{"model": "image denoising model", "dataset": "microscope photos of single blood and bone marrow cells", "horizontal_flip": true, "widths": [48, 96, 144, 192], "attention": false, "init": "xavier_uniform", "beta2": 0.99, "max_precond_dim": 1536, "merge_dims": false, "adamw_lr_other_params": 0.0015, "batch_size": 128, "lr_schedule": "cosine", "adamw_weight_decay_other_params": 0.01}
Rows from block 8 of a small image denoising model, named by matrix and row number. Rows with one number belong to one channel. Each number is 500 + 25 x the weight over its row's rms, rounded and kept within 0 to 999. All counts start at 0. Numbers have three digits each. After the name is the row's rms in percent of the matrix's.
After each channel's rows are labels from the 100 images, of 14976, where the channel reaches its highest value: "responds to" is what is common among them. Only what is clearly more common there than usual is listed. The data: microscope photos of single blood and bone marrow cells.
# convs0: first 3x3 conv (model.decb.0.0.convs.0.weight, 144x288x3x3, each kernel summed), inputs 126-167
# convs1: second 3x3 conv (model.decb.0.0.convs.1.weight, 144x144x3x3, transposed, each kernel summed), outputs 108-143

convs0.126 099:495494490537495509495535512502470509451509473523515478522489468511503457489494488507513532526488497503454471474469542512538522
convs1.126 096:456492534480451497502500477498499508509467504519519486524478531479497487517505499495490496521451501505547481
responds to: cell type: segmented neutrophil

convs0.124 097:505484506521519501489509491501520504467474515524480476516486506491457475466484467491490454469493492501501458526536518548426517
convs1.124 096:470507476505527501491537508504505513503498569558465496465533502491531540480429494556494471480524476498485514
responds to: cell type: segmented neutrophil

convs0.28 108:536467471491480493540509475514486484477480509482447497496497502529502522540478507509467537535477500514491485545496481504457494
convs1.28 116:517507532490465509484455539524491524503511489505509511462500500504485510465500515503506436504441485501496511
responds to: cell type: segmented neutrophil

convs0.11 122:486511501520507492460469472500487454504492510500507470471553451503488479513508452503518490521496503472526491535498515492478492
convs1.11 125:486480480507494525507534522480466530507469450454522470481507527470514487509492523518498491518500538524503585
responds to: cell type: segmented neutrophil

convs0.115 092:555517512499488513473536496506473477511508479498496499511480515510505478490502532484505472520478519490501505498476451471512450
convs1.115 095:491545479494506523521496493468508504476527521488494532519493521487506512517499511423506497461480485485535503
responds to: smear: peripheral blood; cell type: segmented neutrophil

convs0.103 121:526497473501492508496496486488507487486526515491511515489495519541491509480495545477517473495498489527454506445577535493506495
convs1.103 119:521522481458514550496474528511479516482492527437476521472503483484470500512488485468516505474470505459501467
responds to: smear: peripheral blood; cell type: segmented neutrophil

convs0.122 096:498512499507507480465493448534469513488481468487499497478522437490482479467489455532498491533504466498521493444488513481490484
convs1.122 090:504490545524504464497526511489513506496555485501524501490469499538489507484554540498488547461485522531492503
responds to: cell type: segmented neutrophil

convs0.139 107:511493468485482552499478491468513483493544478503490489461501467537473555469517476481525491521494483493494515439507523521521551
convs1.139 114:504515479541505488440459492511511501534501549472501564493480484500484500474493499498455532515521491501471462
responds to: smear: peripheral blood; cell type: segmented neutrophil

convs0.56 114:515458503541487516483525497486491513489487491504494492533476493493466465522502505551521522490505496438457471483459506480507496
convs1.56 114:478455541496519477493513517533487488493479502489509497544484496473508487502503501477490516502519510423518529
responds to: cell type: eosinophil

convs0.120 109:485529498493490480454477511452481461508517491516474514521490518503486455496493485505499504498466509491485500550518465492494499
convs1.120 122:505447502515503513520445515518487505551497505452490486509490458468502530505525537520452489487515446497492506
responds to: smear: peripheral blood; cell type: segmented neutrophil

convs0.128 085:525489468506476532493520510495485487495474506466444461498472495507475499503493476506500492496490449504507474488460500516507491
convs1.128 100:485515498476493461456524462523480501480453487494480501456542497534465482506454504503559514453532575536457468
responds to: cell type: erythroblast

convs0.26 089:528493517494490548485519515474487505517509516528514460503503479511515531490509485453468520492498472519506459517449504481492485
convs1.26 087:473487488460486501508546474496466486467481446514532525522521509520486443498473517543528534510510426461501503
responds to: cell type: segmented neutrophil

convs0.57 111:492477499502511482495478490494504496485575468502479514497510488498496506468482553500464517601502524532507532546508484539486465
convs1.57 112:510469472495512501526501499493456512495523526494522500512583507525502511488500531486511538498458487488581523
responds to: cell type: segmented neutrophil; smear: peripheral blood

convs0.108 095:472534506548506518516500515507475493517534488511485518494492496510504545499497488454480464522527508494521471476537489485460498
convs1.108 100:513543481464503498485564465487508500541501505489540510466524461461518499519485493463479503487477470490515511
responds to: cell type: segmented neutrophil

convs0.75 093:481506534497526477492508496521473481504494438495501509504472544524504525523499505529484488549490497497442463459509489515484523
convs1.75 089:501491484509511512543514491542500492541492393492500494416500456473514463452498489535512513486495501512517505
responds to: smear: peripheral blood; cell type: segmented neutrophil

convs0.13 115:492486488508511480538547494482499496501530464489513530488513466556430493462493469480521470513481512535495505507522480437498495
convs1.13 109:530529473506437493499499517500495526479524530522451483474505458494482504495502513515455501510510513463460455
responds to: smear: peripheral blood; cell type: segmented neutrophil

convs0.14 114:481542471500496520523513496497475498497528514492473476519534485495517496528490498502483484488498510439502481469530554474522504
convs1.14 111:458488469472529502477507497555528490518499523461506517491460422474501523525485508470461472527455494476518525
responds to: cell type: segmented neutrophil

convs0.96 106:511506486495511561490508552511538498474493502476492515494498527515523511516481509537465469477539494513531489500473483445502487
convs1.96 121:491513483476507495512540474502484526491502519478537504485533462513529556490520496525436477489484464462499501
responds to: smear: peripheral blood; cell type: segmented neutrophil

convs0.50 106:488525513465512536484501469491491504519483465456524495502517421488510501497512476488494499520476451484492539507509397512464441
convs1.50 111:510512526536510500482470502495503529480501532496525538460484462506523513487529534461485551498485507460497503
responds to: cell type: erythroblast

convs0.97 119:499498457502510498490510508490513504493497499460468465514498528524506519487532490505484515457494498519497468520527404527487517
convs1.97 094:473493527470492482484461504545470482508495513492500554481527461500537517489462515488486482501576501485495456
responds to: cell type: segmented neutrophil

convs0.36 094:492484462492516480486480505499498505505485530494476455489474533520496485444493527486535482454513555464495491523477533538523521
convs1.36 088:494505511509519486515464467494493531499533539472496505463499509502517458497513530587456518484511461541500481
responds to: cell type: segmented neutrophil; smear: peripheral blood

convs0.48 108:465469501497521510505496500530549512497506509511501513480527480478489516491506492488498512491497507510529509501505494576502530
convs1.48 108:481502505524466493486480511493480486469530504515509494522504488542452436455520504467464503479509534475491439
responds to: cell type: erythroblast

convs0.84 102:516475533454489477445483487511517479488510474522500477458505476509498497546461534495464520501475510507524560490521477531490486
convs1.84 090:485488496493505486514469511504527497532499474497516449552506498515480495520555498518503483490506523492515497
responds to: cell type: segmented neutrophil; smear: peripheral blood