{"arch": "unet", "model": "image denoising model", "dataset": "microscope photos of single blood and bone marrow cells", "train_examples": 194171, "image_size": 40, "crop_scale_min": 1, "horizontal_flip": true, "translate": 0.12, "task": "denoising", "loss": "charbonnier", "noise_std": 0.2, "norm": "batchnorm", "activation": "silu", "widths": [48, 96, 144, 192], "blocks_per_level": 2, "block": "basic", "attention": false, "upsampling": "nearest_conv", "init": "xavier_uniform", "residual_init": "none", "optimizer": "soap", "beta2": 0.99, "lr": 0.0036, "beta1": 0.95, "shampoo_beta": 0.99, "eps": 1e-08, "precondition_frequency": 50, "max_precond_dim": 1536, "merge_dims": false, "one_sided": false, "adamw_lr_other_params": 0.0015, "grad_clip": 0.5, "magnitude_pruning": 0.5, "steps": 8900, "batch_size": 128, "epochs": 5.9, "lr_schedule": "cosine", "final_lr_fraction": 0, "warmup_steps": 260, "weight_decay": 0.09, "adamw_weight_decay_other_params": 0.01}
Rows from block 4 of a small image denoising model, named by matrix and row number. Rows with one number belong to one channel. Each number is 128 + 24 x the weight over its row's rms, rounded and kept within 0 to 255. All counts start at 0. After the name is the row's rms in percent of the matrix's.
After each channel's rows are labels from the 100 images, of 14976, where the channel reaches its highest value: "top examples" is what is common among them. Only what is clearly more common there than usual is listed. The data: microscope photos of single blood and bone marrow cells. In brackets: how many of the 100, against the usual share in percent.
# convs0: first 3x3 conv (model.enc.2.0.convs.0.weight, 144x144x3x3, each kernel summed), inputs 0-143
# convs1: second 3x3 conv (model.enc.2.0.convs.1.weight, 144x144x3x3, transposed, each kernel summed), outputs 0-143

convs0.122 088 [121 177 118 113 102 122  89  95 101 118 121 126 112 123 134 113  93 132 109 100 124 115 101 142 187 144 129  81 122 135 131 159 124 115 119  96 163 116 103  99 121 175  98  79 142  94 106 107 117 113 143  97 130 162 128 166 132 130 125 154 120 121 134 150 122 162 128 100 104 132 116  67 103 113 114 119 104 164 158 133 146 129  83 119 107 143 124 121 135 106 137 179 112 162 113 111 138 161 114 107 115 116 163 145  78 115  92 133 167 108  94  94  78 128 142 130 131 129 143 114 111 102 165 123  83 139 132 153 125 138  98 132 149 116 128 121 123 158 128  72  84 119 145 104]
convs1.122 085 [145 151 108 135  77 100 127 117 129 145 122 148 147 147 145 117 143 158  95 154 146 150 129 104 133 185 149 181 122 126 117 112 119 122 119 135 140 123 100 159  97 167 118 138 116 120 129 122  69 149  91 149 111 101 105 186 115 157 100 154  81 134 160 139 143 116 126 123 137 105 116 193 145 135  92 149 153 146 145  98 129 128 168  86 105 105 107 102 125 133  89 179  92 144 158 192 122 134 107 139 152 140 109 151 138 153 132 108  97 144 115 122 128 152 113 127 114 109  93 167 154 138 124 130 118 142 115 143 113 120 135 128 129 122 185 146 128 137 116 114 114 107 133  80]
top examples: cell type: eosinophil (40 vs 4.2); smear: peripheral blood (36 vs 16.2)

convs0.24 091 [136 116 162 161 166 103 130 137 172 151 133 144 135 162 134 129 128 140  96  92 100 160  90  96 174 173  83 175 106  90 128 134 122 158 149 102 132  97 144 134 174 131 150 137 116 130 121 117 141 193 162 140 107 105 130 164 127 118  80 113 138  86 130 115 138 169 157 125 122 137 105 114 132 118 147 124 144 116 136 116 155 134 128 143 140  64 182 115 124 103 131 157  93 131 126  95 128 142 155 139 139 121  96 125 159 142 121  76 130 126 121 149 116 133 103 124  90 126 115 114 135 119 117 118 160 128 178  65 170 130 119 138 138 111 145 124 125 120 132 128 148 158 138 118]
convs1.24 081 [ 95 160  71 113 143 121 149 138 132 162 151 132 168 178 121 107 145 104 156  89 117 111 130 110 149 116 139 130 103 151 118 144 141 115 114 125 133 125 126 166 139 115 100 134 106 112 159 115 134 149 159 166 135 111 155 149 102 140  99 116  53 119 148 108 125 147 129 105 147 140 118 118 174  91 135 119 149  78 149 143 112 111 138 145  78 111 136 125  90 121 131 161  83 181 149 109 117 169 158 160 107 178  93 125 136 155 131 124 140 114 188 146  92 114 119 115 139 121 127 112  97 160 166 131 109 157 156 100 147 128 143 147 105 122 143 136 119 115 128 114 104  91 133 126]
top examples: cell type: segmented neutrophil (60 vs 20); smear: peripheral blood (45 vs 16.2)

convs0.14 098 [113 106  73 121 136 108 138 118 115 150 197 134 129 130 111 130 140 127 146 127 146 156 124  90 104 153 150 131 100 111 111 104 138 135 126 150 133 145 123 114 143 121 140 105 133 112 135 128  86 158 192 154 130  70 132 140 126 143 108 110 108  98 120 136 130 157 100  90 109 115 132 145 134 123 176 152 104 126  86 127 203 136 162 136 141 114 156 116 149 118 129 143 145 119 138 122 142 121 134 158 129 122 144 214 198 134 144 103 145 125 119 146 164 102 134 105 126 122  92 141 180 115 147 122 111 145 130 151 155 123 138 117 147 140 114 143 154 129 155 138 191 146 141 130]
convs1.14 091 [131 139 125 107 116 110 158  81 128 132 136 136 120 133 144 113 127 146 162 111  77  94 113 116 151 124 157 160 153 115  81 141 149  88 170 126 130  74  82 146 125 137 107 120 100  90 122 127 105 114 127 140 152 125  95 100 111 123 141 111 118 122 112 132  81 115 168  93 121 128  89 121 165 133 108 109  99 129 123 105 125 141 114  96  93 144 115 100 110 136 115 161 138 121 133 112 141 125 132 168  98 103 139 138 130 124 101 150 169 103 156 139 110 136 138 174 131  83  94 123 169 146 170 135  89 143 101  98 136  95  92 201 156 125 120 137 143  97 110 164 141 121 100 128]
top examples: smear: peripheral blood (90 vs 16.2); cell type: segmented neutrophil (82 vs 20)

convs0.109 080 [109 110  95 159 135 146 126 114 142 125 185 130 102 102 137 102 188 128 128 135  42 163 134 133 107 108 196 156 119 158 145 122 122 131 171 127 119 145 146 123 121 160 134 115 108 124 100 149 179 118  76 136 135 104 120 113 156 110 142 189 128 107 123 128  96 113  93  94 153 107 164 117 133 138 134 107 151  97 124 168 154 134 137 127 129 143 102 161 152 149 151 130 101 138 134 101 119 117 127  91 101 103 144  86 122 133 147 125 113 175 144 102 134  96  91 131 108 140 146 123 144 126 116 109 107 113 145 116 103 147 156 122 128 128 175 133 119 109 117 113 127  89 110 111]
convs1.109 088 [109 159 121 107 118 160 140 127 117  62 131 129 174 133 113 125 156 131 140 124 115 136  95 113  90 119 161 142 125 167 119 145 140 140 128 116 130 152 144 111 122 138 103 129  93 104 160 144 104 121 170 138 144 116 203  79 129 132 179 123 138 110 122 110 145 110 145 136 125  91  99 164  95 172 108 173 152 124 115 112 145 159 181  75 128 146 135 135 148 135  94 136 143  38 130 123 128 146 114 114 131 112 134 130  94 146 150 104 120  88 134 118 129 135 130 118 100  94 142 109 142 140 106 132 144  89 163  95 117 124 112 111  95 134 135 151 116 112 110 123 147 160 110 127]
top examples: smear: peripheral blood (63 vs 16.2); cell type: segmented neutrophil (46 vs 20)

convs0.104 096 [146 110  96 122 125 152 140 121 112  87 147 109 119 137 170 133  87 130 159 155  94 119 119 142 110 103 101 106 126 136 112 125 110 182 140 116  74 118 137 119  75  97 122 152 116 165 122 159 148 143 141 115  96 130 123 133 129 114 151 112  73  85  92 165 119 114 155  88 136 111  81 128 125 124 129 149 113 171 116 137  91 113 154 121 167 116 158 129 116 116 133 178 139  91 157 177 133 116 143 113 107 109 123 120 128 145 158 152  92 149 153 129 114 105 149  78 130 136 141 128 149 132 107 126 114 132 171 121  93 148 143  95  97 160 127 112 151 160 118 156 107 122  72 134]
convs1.104 093 [146 150 124 149  70 108 192 116 119 136 107 126 130 176 141 119 117 110 128 135 102 129 132 141 119 141  52 113  98  80 109 108 111 178 124 115 121 108  84  91 122 107 132 119 134 118 121 139 137 119 119 118 121 105 158  90 160 112 165  76 134 129 121 142  97 143 120 108 116 110 122 114 123 151 136  87 133 141 125 179 128 133 154 139 124 158 135 141 114 150 127 141 141 103 162 122 119  98 156 112 124 154 183  65 156  95 117 128 103 105 155  88 148 136 125 138 134 147 122 127  81 116 144 127 152 104 130 124 154 131  91 119  67 126 148 117 153 126 156 167 121 138 114 144]
top examples: cell type: segmented neutrophil (46 vs 20)

convs0.38 109 [195 128 171  94 159 112 138 119 157 116  92 120 171 143 139 120  91 128 118 142 103 119 117 110 108 111 132  96 137 122 128 178 110 152  67 128 149 150 124 121 114 109 130 106 163 120 116 144 132 123 136 122 161 144  97 134 123 124 149  92 130 112  82 107 138  97 125 112  99 119 117 144 117  82 111 123 111 145 119  86 112  83 132  80 146  67 161 127 145 100 100  76 117 128 113 111 123 162 149 138 111 130 123 169 126 175 120 173 122 125 140 124 155 117 149 107 100 119 102 105 141 128 124  76 153 100 161 110  90 140 110 131  95 129  91 111 108 151 150 125 129 112 120 143]
convs1.38 115 [132  91 169 119 125 114 146 143 125 153 107 134 140 146 120 115 138 141  96 151 107 118 147 172 173 162 122 114 159 134  96 109 110 167 132 166 164 135 131 120 124 131 129 110 146 122 146 165 146 123 171 110 139 159 157 177 157 122 120  68 103 128 131  98 145 160 146 151 129 136 118  47 115  93 143 129 118 128 121 126 142  92 110 125 128 109  91 127 154 126 147 159 127 117 136 124  90 139 129 123 128 167 128 141 145 118 131 130 121 101 200 132 144 103 137 126  77 119 111 117 104 122 125 109 203 123 124  83 117 139 104 163 155 120  94 135 107 106 111 145 155 112 135 164]
top examples: cell type: lymphocyte (35 vs 15.3); smear: peripheral blood (35 vs 16.2)

convs0.112 118 [101 160 103 122 135 128 127 126 123 117 137 111 147 110 139  50 171 125 125 103 160 120 172 116 112 111  79 124  97 120 143 133 115 149 117 169 107  95 100 179 155 167  88 158 128 125 142  95 143  68 156 115 121  96 149 130 149 139 132 152 128 115 110  98 112 117 125 114 109 145  98 158 121 111 119 137 115 163 136  86 120 136 128 113  97 126 104 142 144  94 137 135 104 114  90 187 115  94 133 136 111 136 103 113 160 156 155 140 148  81 118  95 122 151 110 100 137 102 133 125 145 164 155 127 100 118 104 115  77 143 133 156 113 137 119 122  95 113 138  98 105 131 110 170]
convs1.112 115 [130 170 124 108 156 140 111 130 103 167 125 165 171 139 131 117 126 110 166 134 152 149 115 183 123 124 112 127 104 107 135 136 111 160 139 147 133 113 103 134 136 165 168 122  81 128 126  97 144 104 142 126  91 118 160 117 141 120  91 135 126 121 137 107 112 165  82 132 113 115 156 165 110 169 133 113 144 120  92 154 183 139 150 143  93  82  88 118 154 177 134 134 134 109 110 112 115  86 107 159 157  97 128 169 112 118 150 149 127 195  90 118 138 147 132  98 189 129 128 154 125 147 119 117 108 141 144 119 109 154 108 143 131 159 128 120 124 117 175 138 111 103 129 147]
top examples: cell type: segmented neutrophil (51 vs 20)

convs0.115 081 [127 109 142 112 159 129 148 152 124  96 142  99 130  98  94 133 124 140  88 124 126 112 131 131  94 103 147 123 142  78 143  68 157  79 181 106 136  88 168 128 134 114  98 104 161 104  92 138 113  93 133 128 159  89 143 109 141  99 139 157 157 153 146 165  90 103 112 131  99 151 189  93 136 130 163 116 130 136 119 159 119 115 134 120 140 145 121 156  97 152 104 141 154 117 146 166 171 106 119 152 144 138 110 147 103 119 114 142 114 138 173 125 109  89 141 152 143 156  99 112 123 131 121 107 138 120 133 129 105  92 152  74 131 116 125 148 134  86 104  85 131 132 120 113]
convs1.115 096 [129 129 132 163 138 119 132 124 139 124 106  94 132 119 122 113 166 140 116 100 204 111 124 123 135 112 171 107 129 113 126 136 150 113  99 137 138 143 158 106 164 149 140 151 128 173  88 125 126 133 119 154 118 127 159 134 135 129 155 168 152 135 123 167  78 153 159  80 129 140 105 148 139 152 150 129 115 129 124 121 107 130 107 129 121 155 141 135 123 139 133 153 135 136 121 105  92 127 117 129 132 110  84 111 105 142 112 163  97 102 139 152 140  54 131 131 141 139 140  91 148  80 105  96 174 127  47 118 164 132 144  68 148 153 123 159 168 124 108 144 117  97 124 142]
top examples: smear: peripheral blood (78 vs 16.2); cell type: segmented neutrophil (41 vs 20)

convs0.50 099 [129 126 123 105 123 147 115 146 160 120  74 114 154 164 131 110 105 175  99 106  89 137 138 139 155 104  89 127 130 110 109 170 135 152 143 148 144 122 135 143 162 103 157 130 112  77 194 116 103 133 143 125 149  96 120 100 122 129 102  99 131 108 136 120 163 147 136 133 124 141  90 189 156 135 141 115 120 198 141 138 147 114 139 159 157 131 159 137 115 109 114 104 129 156 139 130 108 177 142 132 133 133 117 142 118 112 138 146 159  79 138 164 108 161  90 114 156  80  80 127  76  96 112 110 141 119 146  88 131 118 116 111 116 150 148 114 123  99 153 131 135 122 143 145]
convs1.50 091 [144 119 121 108 166 137 109 149 173 104 151 153 119 136 110 125 142 123 115  96 136  79 121  83 195 120 134 110  91 117 104 100 136 118 103 118 115 141 138 134 135 133  72 100 115 136 180 125 161 108 122 138 156 127 112 143 137 150  96 133 131 101 112 115 136 112 130 119  84 194 138 170 174  92 134 114 132  86 112 146 128 125 138 123 147 146 117 103 123 148 164 127  98 158 113 151 114 136 108 177 110 163 139 129 116 137 153 107 105 124 132 139 102 136 149 131 138 120  99 122 108 146 144 157 124 141 163 128 165 146 136 108  81 164 174 139 159 125 121  97 131  76 180 130]
top examples: cell type: segmented neutrophil (40 vs 20)

convs0.35 097 [127 152 125 116 195 119 152 123 107 118 134 143 131 116 131 132 132 121 120 110 136 104 113  92 120 115 167  90  82 149 145 142 125 118 144 134 135 137 162 157 119 159 137 108 181 137  89 136 150  89 130 143 126 144 201 147 144 181 140 179 115 108 147 108 105 102 120 121 123 126 142 123 134 111 110 129 128 129 151  97 108  94 113 144 123 192 111 121 110 165 102 116 161 128 109 145 147 113 116 128 143 155 117 113  94 129 106 154 147 131 121 110 136 108 144 140 177 138 106 113 148 123 110 175 144 126 154 115  85 134  99  73  68 146 124 116  96 143 101  78 166 127 118 124]
convs1.35 098 [137 101 195 112 150 117 124 134 148  91 106 131 128 107 114 116 149 154  78 118 148 184 138 137 149  70  79  84  90  88 140 115 127 147 106 134 141 142 161 132  87 111 109 115 185 173 136  99 114 133 120  94 123 144 177  98 130 161 141 109 122 118 111 117 144 122  99 139 116 146 136 169 108 100 111 128 122  94 132 125  69 132 139 142 118 117 112 120 134 176 100 130 128 152 112 136 133  97  90 124 114 125  70 105 108 122  99 142  67 132 146 134 131 111 119 120 141 129 131  85 136 154 114 115 112 114 127 105 149 130 137 129  99 101 154 150 111 132 121 106 103 118 123 142]
top examples: smear: peripheral blood (71 vs 16.2); cell type: myeloblast (27 vs 1.9)

convs0.98 092 [127 139 133 133 139 179  95  98  65 118  83 141 159 155 143 162  96 130 120 137 168  87 168 148 146 129 121 139 126 157 132 152 122 122 143 135  85 150 123 128 137 135 142 175  82 156 100 107 147  83 134 113 153 109 118 115  92  88 118 118 126 126 126 137  94 135 139 107 120 136 157 156 124 139 116 124 129 122 119  86 189 152 166 147 143 142  84 129 129 140 127  78 101 143 120 159 120 142  87 163 133 116 165 144 163 130 177 148 153 120 128  94 167 162 119 117 138 177 119 150 147 127 158 125 167  96 164 132 131 107 140 141 137 114 128 128 137 113 161 133 123 152 141 119]
convs1.98 079 [140 145 217 136 113 126 134 127 131 151 138 175 139 154 151 138 106 149 142 138 117  99 141  81 121 147 115 153 115 155 154 129 156 179 125 100 113  83 129 110 175 153 148 142 143  99 170 143 128 133 101 105 137 125 122 121 116  70 122 111 122 146 118 129 135 118 100 145 118 141  95 113 157 113 109 100  79 119 100 152 111 117 139 118  95 158 147 121 102 109 110 117  89 111 103 113 136 110 162 149 135 151 143  98 138 115 126 153  87 134 110 159 106 156  87 101  96 122 120 149 158 130 135 119 111 168 140 168 164 107  96 178 141 132 137 149  99  78 118 125 112 110 111 132]
top examples: smear: peripheral blood (43 vs 16.2)

convs0.15 103 [132 104 209  98 185 144 113  82 152  97 127 135 116 142 142 159  87 143  98 167  80 120 152 130 122 113 141 120 186 130 147 158 145 123 101 113 112 141 159 149 136 132 145 137 142  66  99 163 142 153 130 117 134 141 118 138 128 155 119 125 112 138 130 132  94 108 123 117 151 123 135 120 172 118 142 133 158 175 136 131 129 143 154 142 129 146 108 186 120 119 132 115 124 143 109 120 108 103 160 102 112 106 120 122 118 148 160  92 102 175 139 132 130 128 114 120 108 110 117 177  91 136 122 139 140 104 139 107 164 126 108 112 126 111 114 145  79  94 131  99 154  88 131 174]
convs1.15 097 [126 105 178 109 137  97  84 134 145 105 145  88 105 152 129 106 131 157 144 120 143 123 143 155 107 180 102 103 180 143  91 128 132 122  82 141 143 115 149 166 113 120  68 112 148 120 150 138 146 124 106  91 126 170 151 154 141 112 140  60 119 149  61 115 153 129 147 110 120 152  98 137 124 106 146 119 129 154  98 127 123 107 127 124 147 109 142  81 128 115  90 145 145 114 161 148 114  85 128 151 106 143 124 141 179 179 127 109 138 124 175 124  87 109 128 132 110 119 112 103  98  92 126 126 147 155 106 119 131 123 108 137 123 127 137 126 152 112  84 128 147 114 137 129]
top examples: smear: peripheral blood (74 vs 16.2); cell type: segmented neutrophil (70 vs 20)