Weights of a small image denoising model.
Training: soap at rate 0.0036, 8900 steps.
Rows from block 7, named by matrix and row number. Rows with one number belong to one channel. Each number is 128 + 24 x the weight over the matrix's rms, rounded and kept within 0 to 255. All counts start at 0.
# convs0: first 3x3 conv (model.mid.1.convs.0.weight, 192x192x3x3), inputs 156-167, a 3x3 kernel for each
# convs1: second 3x3 conv (model.mid.1.convs.1.weight, 192x192x3x3, transposed), outputs 156-167, a 3x3 kernel for each
convs0.71 [ 86 145  88 128 130 128 120 116 101  85 150 128 100  97 128 128 149 128 128 128 128 192 128  80 107 128 128 128 137 126 128 117 128 128 128 145 128 149 128 128 128 133 147  92 128  75 104 128  91 128 159  77 133 152 128 155 174 123 128 128 128 118 119 159 128 128 122 135 126 183 135 130 153 148 128 171 128 128 128 128 128 120 128  63 128 128  98 128 162 128 131 128 139 103 165 128 161 128 128 128 128 128 182 186 127 128 128 128]
convs0.72 [ 61 128 128 128 128  90 128  77 119 128 168 164 128 128 128 100 143 128 128  81 128 142 128 100 103 104 153 128 128 144 128 145 128 149 128 128 211 128 128 136 128 115 109 105 128 128 186 183 128 128 128 128 144 126 128 112 114 128  70 138 128 128 128  77 168 130 171 128 128 128 124 156 118 128 128  89 117 128 128 128 157 143 128 128 128 128 117  84 171 108  80 128 161 128 128  92 109 128 128 189 128 107 128 102 128 128 144 141]
convs0.73 [135 128 128 128 163 117 111 118 128 158 128 128 128 175 128 128 128 105  96 206 128 144  81 128 101 151 107 180 176 128 128 152 144 128 128  40 128 160 128 128 128 165 128 143 126 128 126 128 128 106 128 128 128 128 137 128 128 128 128 128 128 154 128 128 171 192 156 128 189 128 128 128 128 116 128 128 124 136 128 128 155 128 105 118 128 117  82 158 192 112 128 116 108 176 128  99 128 176 128  75 128 153  96 128 128  82 171 128]
convs0.74 [121 128 105 128 131 128 130 128 128 128 128  91  87 128 128 128 128 142 128 128 128 141 128 128 130 128 128 128 156 155 128  91 128 128 128 128 128 114 167 128 128 128 128 128 128 128 128 128  96 123 128  90 128 128 128 128 186 157 163 109 128 135 128 128 128 128 128 128 137 153 128 128  91 128 128  72 128 164 149 128 107 135 134 123 161 184 128 128 155 171 128 128 128  87 128 128 161 128 128 128 128 128 161 128 165 181 159 104]
convs0.75 [128 128 128 128 128 128 128 158 130 128 128 159 128 117 128  91  91 109 128 128 128 120 174 114  78 128 128 128 128 176 168 128 128 128 110 128  97  54 140 128 189 128 189 128 157  80 128  53 128 153 128 128 128 167 128 128 166 128 128 125 128 161 128 128 128 117 128 128 128 128 128 128 135 128 128 185 128 159 128 128 128 128 128 128 128 151 128 128 128 178 128  98  76 128  81 109 128  40  70 128 128 128 170  87 128 160 112 203]
convs0.76 [128 183 212 128 128 128 118  78 128 128 128 128 142 102 193 174 193 128 194 128 128 169 128  42  92  72 138 115 128 128 128 128 128  90  93 129 181 127 104 128 128 131 128 116 153 128 192 158 128 128 168 120 128 128 157 128 155 128 140 128 128  94 133 149 128 143 115 113 117 128 134 128 131 128 172 128 108 100 109 128 108 176 128 128 128 128 121 118 128 105 128 155 128 176 128 128 128 149 128 128 128 111 128 128 128 128 114 128]
convs0.77 [128 128 128 128 128 128 128 128 128 128 128 128 128 128 128 114 128 128 175 128 128 205 128 128 128 164 128 128 152 164 128 128 200 128 128 128 128 144 128 128 128 124 128 139 128 128 128 128 158 128 128 128 128 122 128 128 128 128 128 129 104 128 128 128 128 112 128 126 119 128 115 111 128 137 156 125 128 128 128 128 128 143 128 128 134  99  97 128 128 118 127 128 152 130 117 164 128 159 128 145  95  96 128 128 113 128 142 128]
convs1.71 [200 156 166 158 133 128 182 128 128 128 128 128 128 128 128  84 128 128 184 128 128 212 162 178 178 128 128 128 128  41 128 130 128 107 112 154 130 130 128  98  72 102 128 109 170 154 154 128 128 128 153 128  96  79 123 128 128 128 128 128 128 128 128 128 128 208 144  88 190 150  67 128  73 128 128 128 138 118 128 128  79 138 128 128 128 198 174 115 128 128   1 128   1 128 128  66  73 136 128 128 163 142 128 128 128 128 128 128]
convs1.72 [128 152 148 140 128 128 106 120 117 128 103 139 128 128  52 128 117  85 128 128 128 128 137 128 128  64 128 128  90 128 105 128 128 128 146 128 135 128 155 128 128 149 177 128 142 128  86 149 146 202 128 128 128  81 103 128 170 173 115  89 128 102 118  92 151 139 128 130 128 128 128 128 128 128 136 128 128 162 128 109 177 120 108 128 128 128 103 143 151 161 128 113 128 128  91 160 142 158 167 128 112 128 144 128 104 100 128 128]
convs1.73 [137 128 109 128 128 128 158 107 128 149 149 128 128 128 128 128 128 128 172 103 107 128 188 128  95 124 128 128 128 133 128 128 146 120  96 128 169  99 128 128 164 120 168 128 128  82 128 128 128 128 165 128 128 154 158 181 117 128 128 140 154 168 128 129 128 155 129 128 128 113 128 210 102 150 130 107 128 128 160 113 128 128 145 147 166 128 128 158 128 157 128 128 128 128 128 128 198 116 128 128 128 128 188 137 128 128 128 158]
convs1.74 [128 137 128  59 128 128 112 128 128 102  60 128 128 128 144 128 128 142 128 150 128 128 107 148  97 128 121 128 128 128 114 128  97 128 128  85  90 128 128 101 128 128 128 156 128 128  75 134 128  92 169 128 128 128 119 126 128 128 128 116 128 116 128 128  99 128 124 128 128 128 181 128 128 142 128 128 128 128 159  97 144 113 128 128  65 128 140 109 128 145 128 128 128 128 128 128 128 128 139 123 128 157 128 157 128 128 132 133]
convs1.75 [ 96 166 137  55 197 143 128 117 128 130 128 128 118 119 128 128 121 154 114 128 168  82 128 154 128 128 128 128 128 128  91 100 128 113 109 128  93 126 128  91  96 137 114 129 128 128  92 117 125  70 128  90  72 128 114 128 117 128 128 166  91 117 128 111 103 154 128 130 128 128 110 128 128 132 128 164 128 111 129 128 116 172 178 128 128 128 125 128 128 128  96 128 109  99 128 145 128 128 128 118 128 128 128 162  87 111 128 128]
convs1.76 [128 173 149 196 145 119 136 128  86 112 159 200 128 159 128 109 146 133 100  87 128 137 128 128 130 128 105 128 101 128 128 113 128  80 128 117 132 160 145 128 128 189 117 137 128 128 128 175 155 128 113 128 128 128  74 107 128 160 128 128 149 128 115 128 128 116 122 128 128 128 128 128 138 128  88 128 133 128 118 138 157 121 138 128 128 159 128  75  83 128 124 128 162 128 130 128 128 179 128 100 128 128 128 149 128 195 157 128]
convs1.77 [ 64  91 108 105 128  81 140 128  44 128 128 128 128 141 128 128 128  85 108 128 123 128 152 129 128 128 128 152 128 128 128 128 128 128 130 128 119 135 128 148 118  62 145 128 105 149  82 128 128 123 123 128 168 128 128 100 128 128 115 128  79 128 130 170  90 121 134  84 128 128 128  84 138 128 120 128 128 128 120  81 128 155 176 128 109 132 128 128 128 126 128 128 128 130 128 128 128 128 172 158 128 116 128 128  73 128 128 128]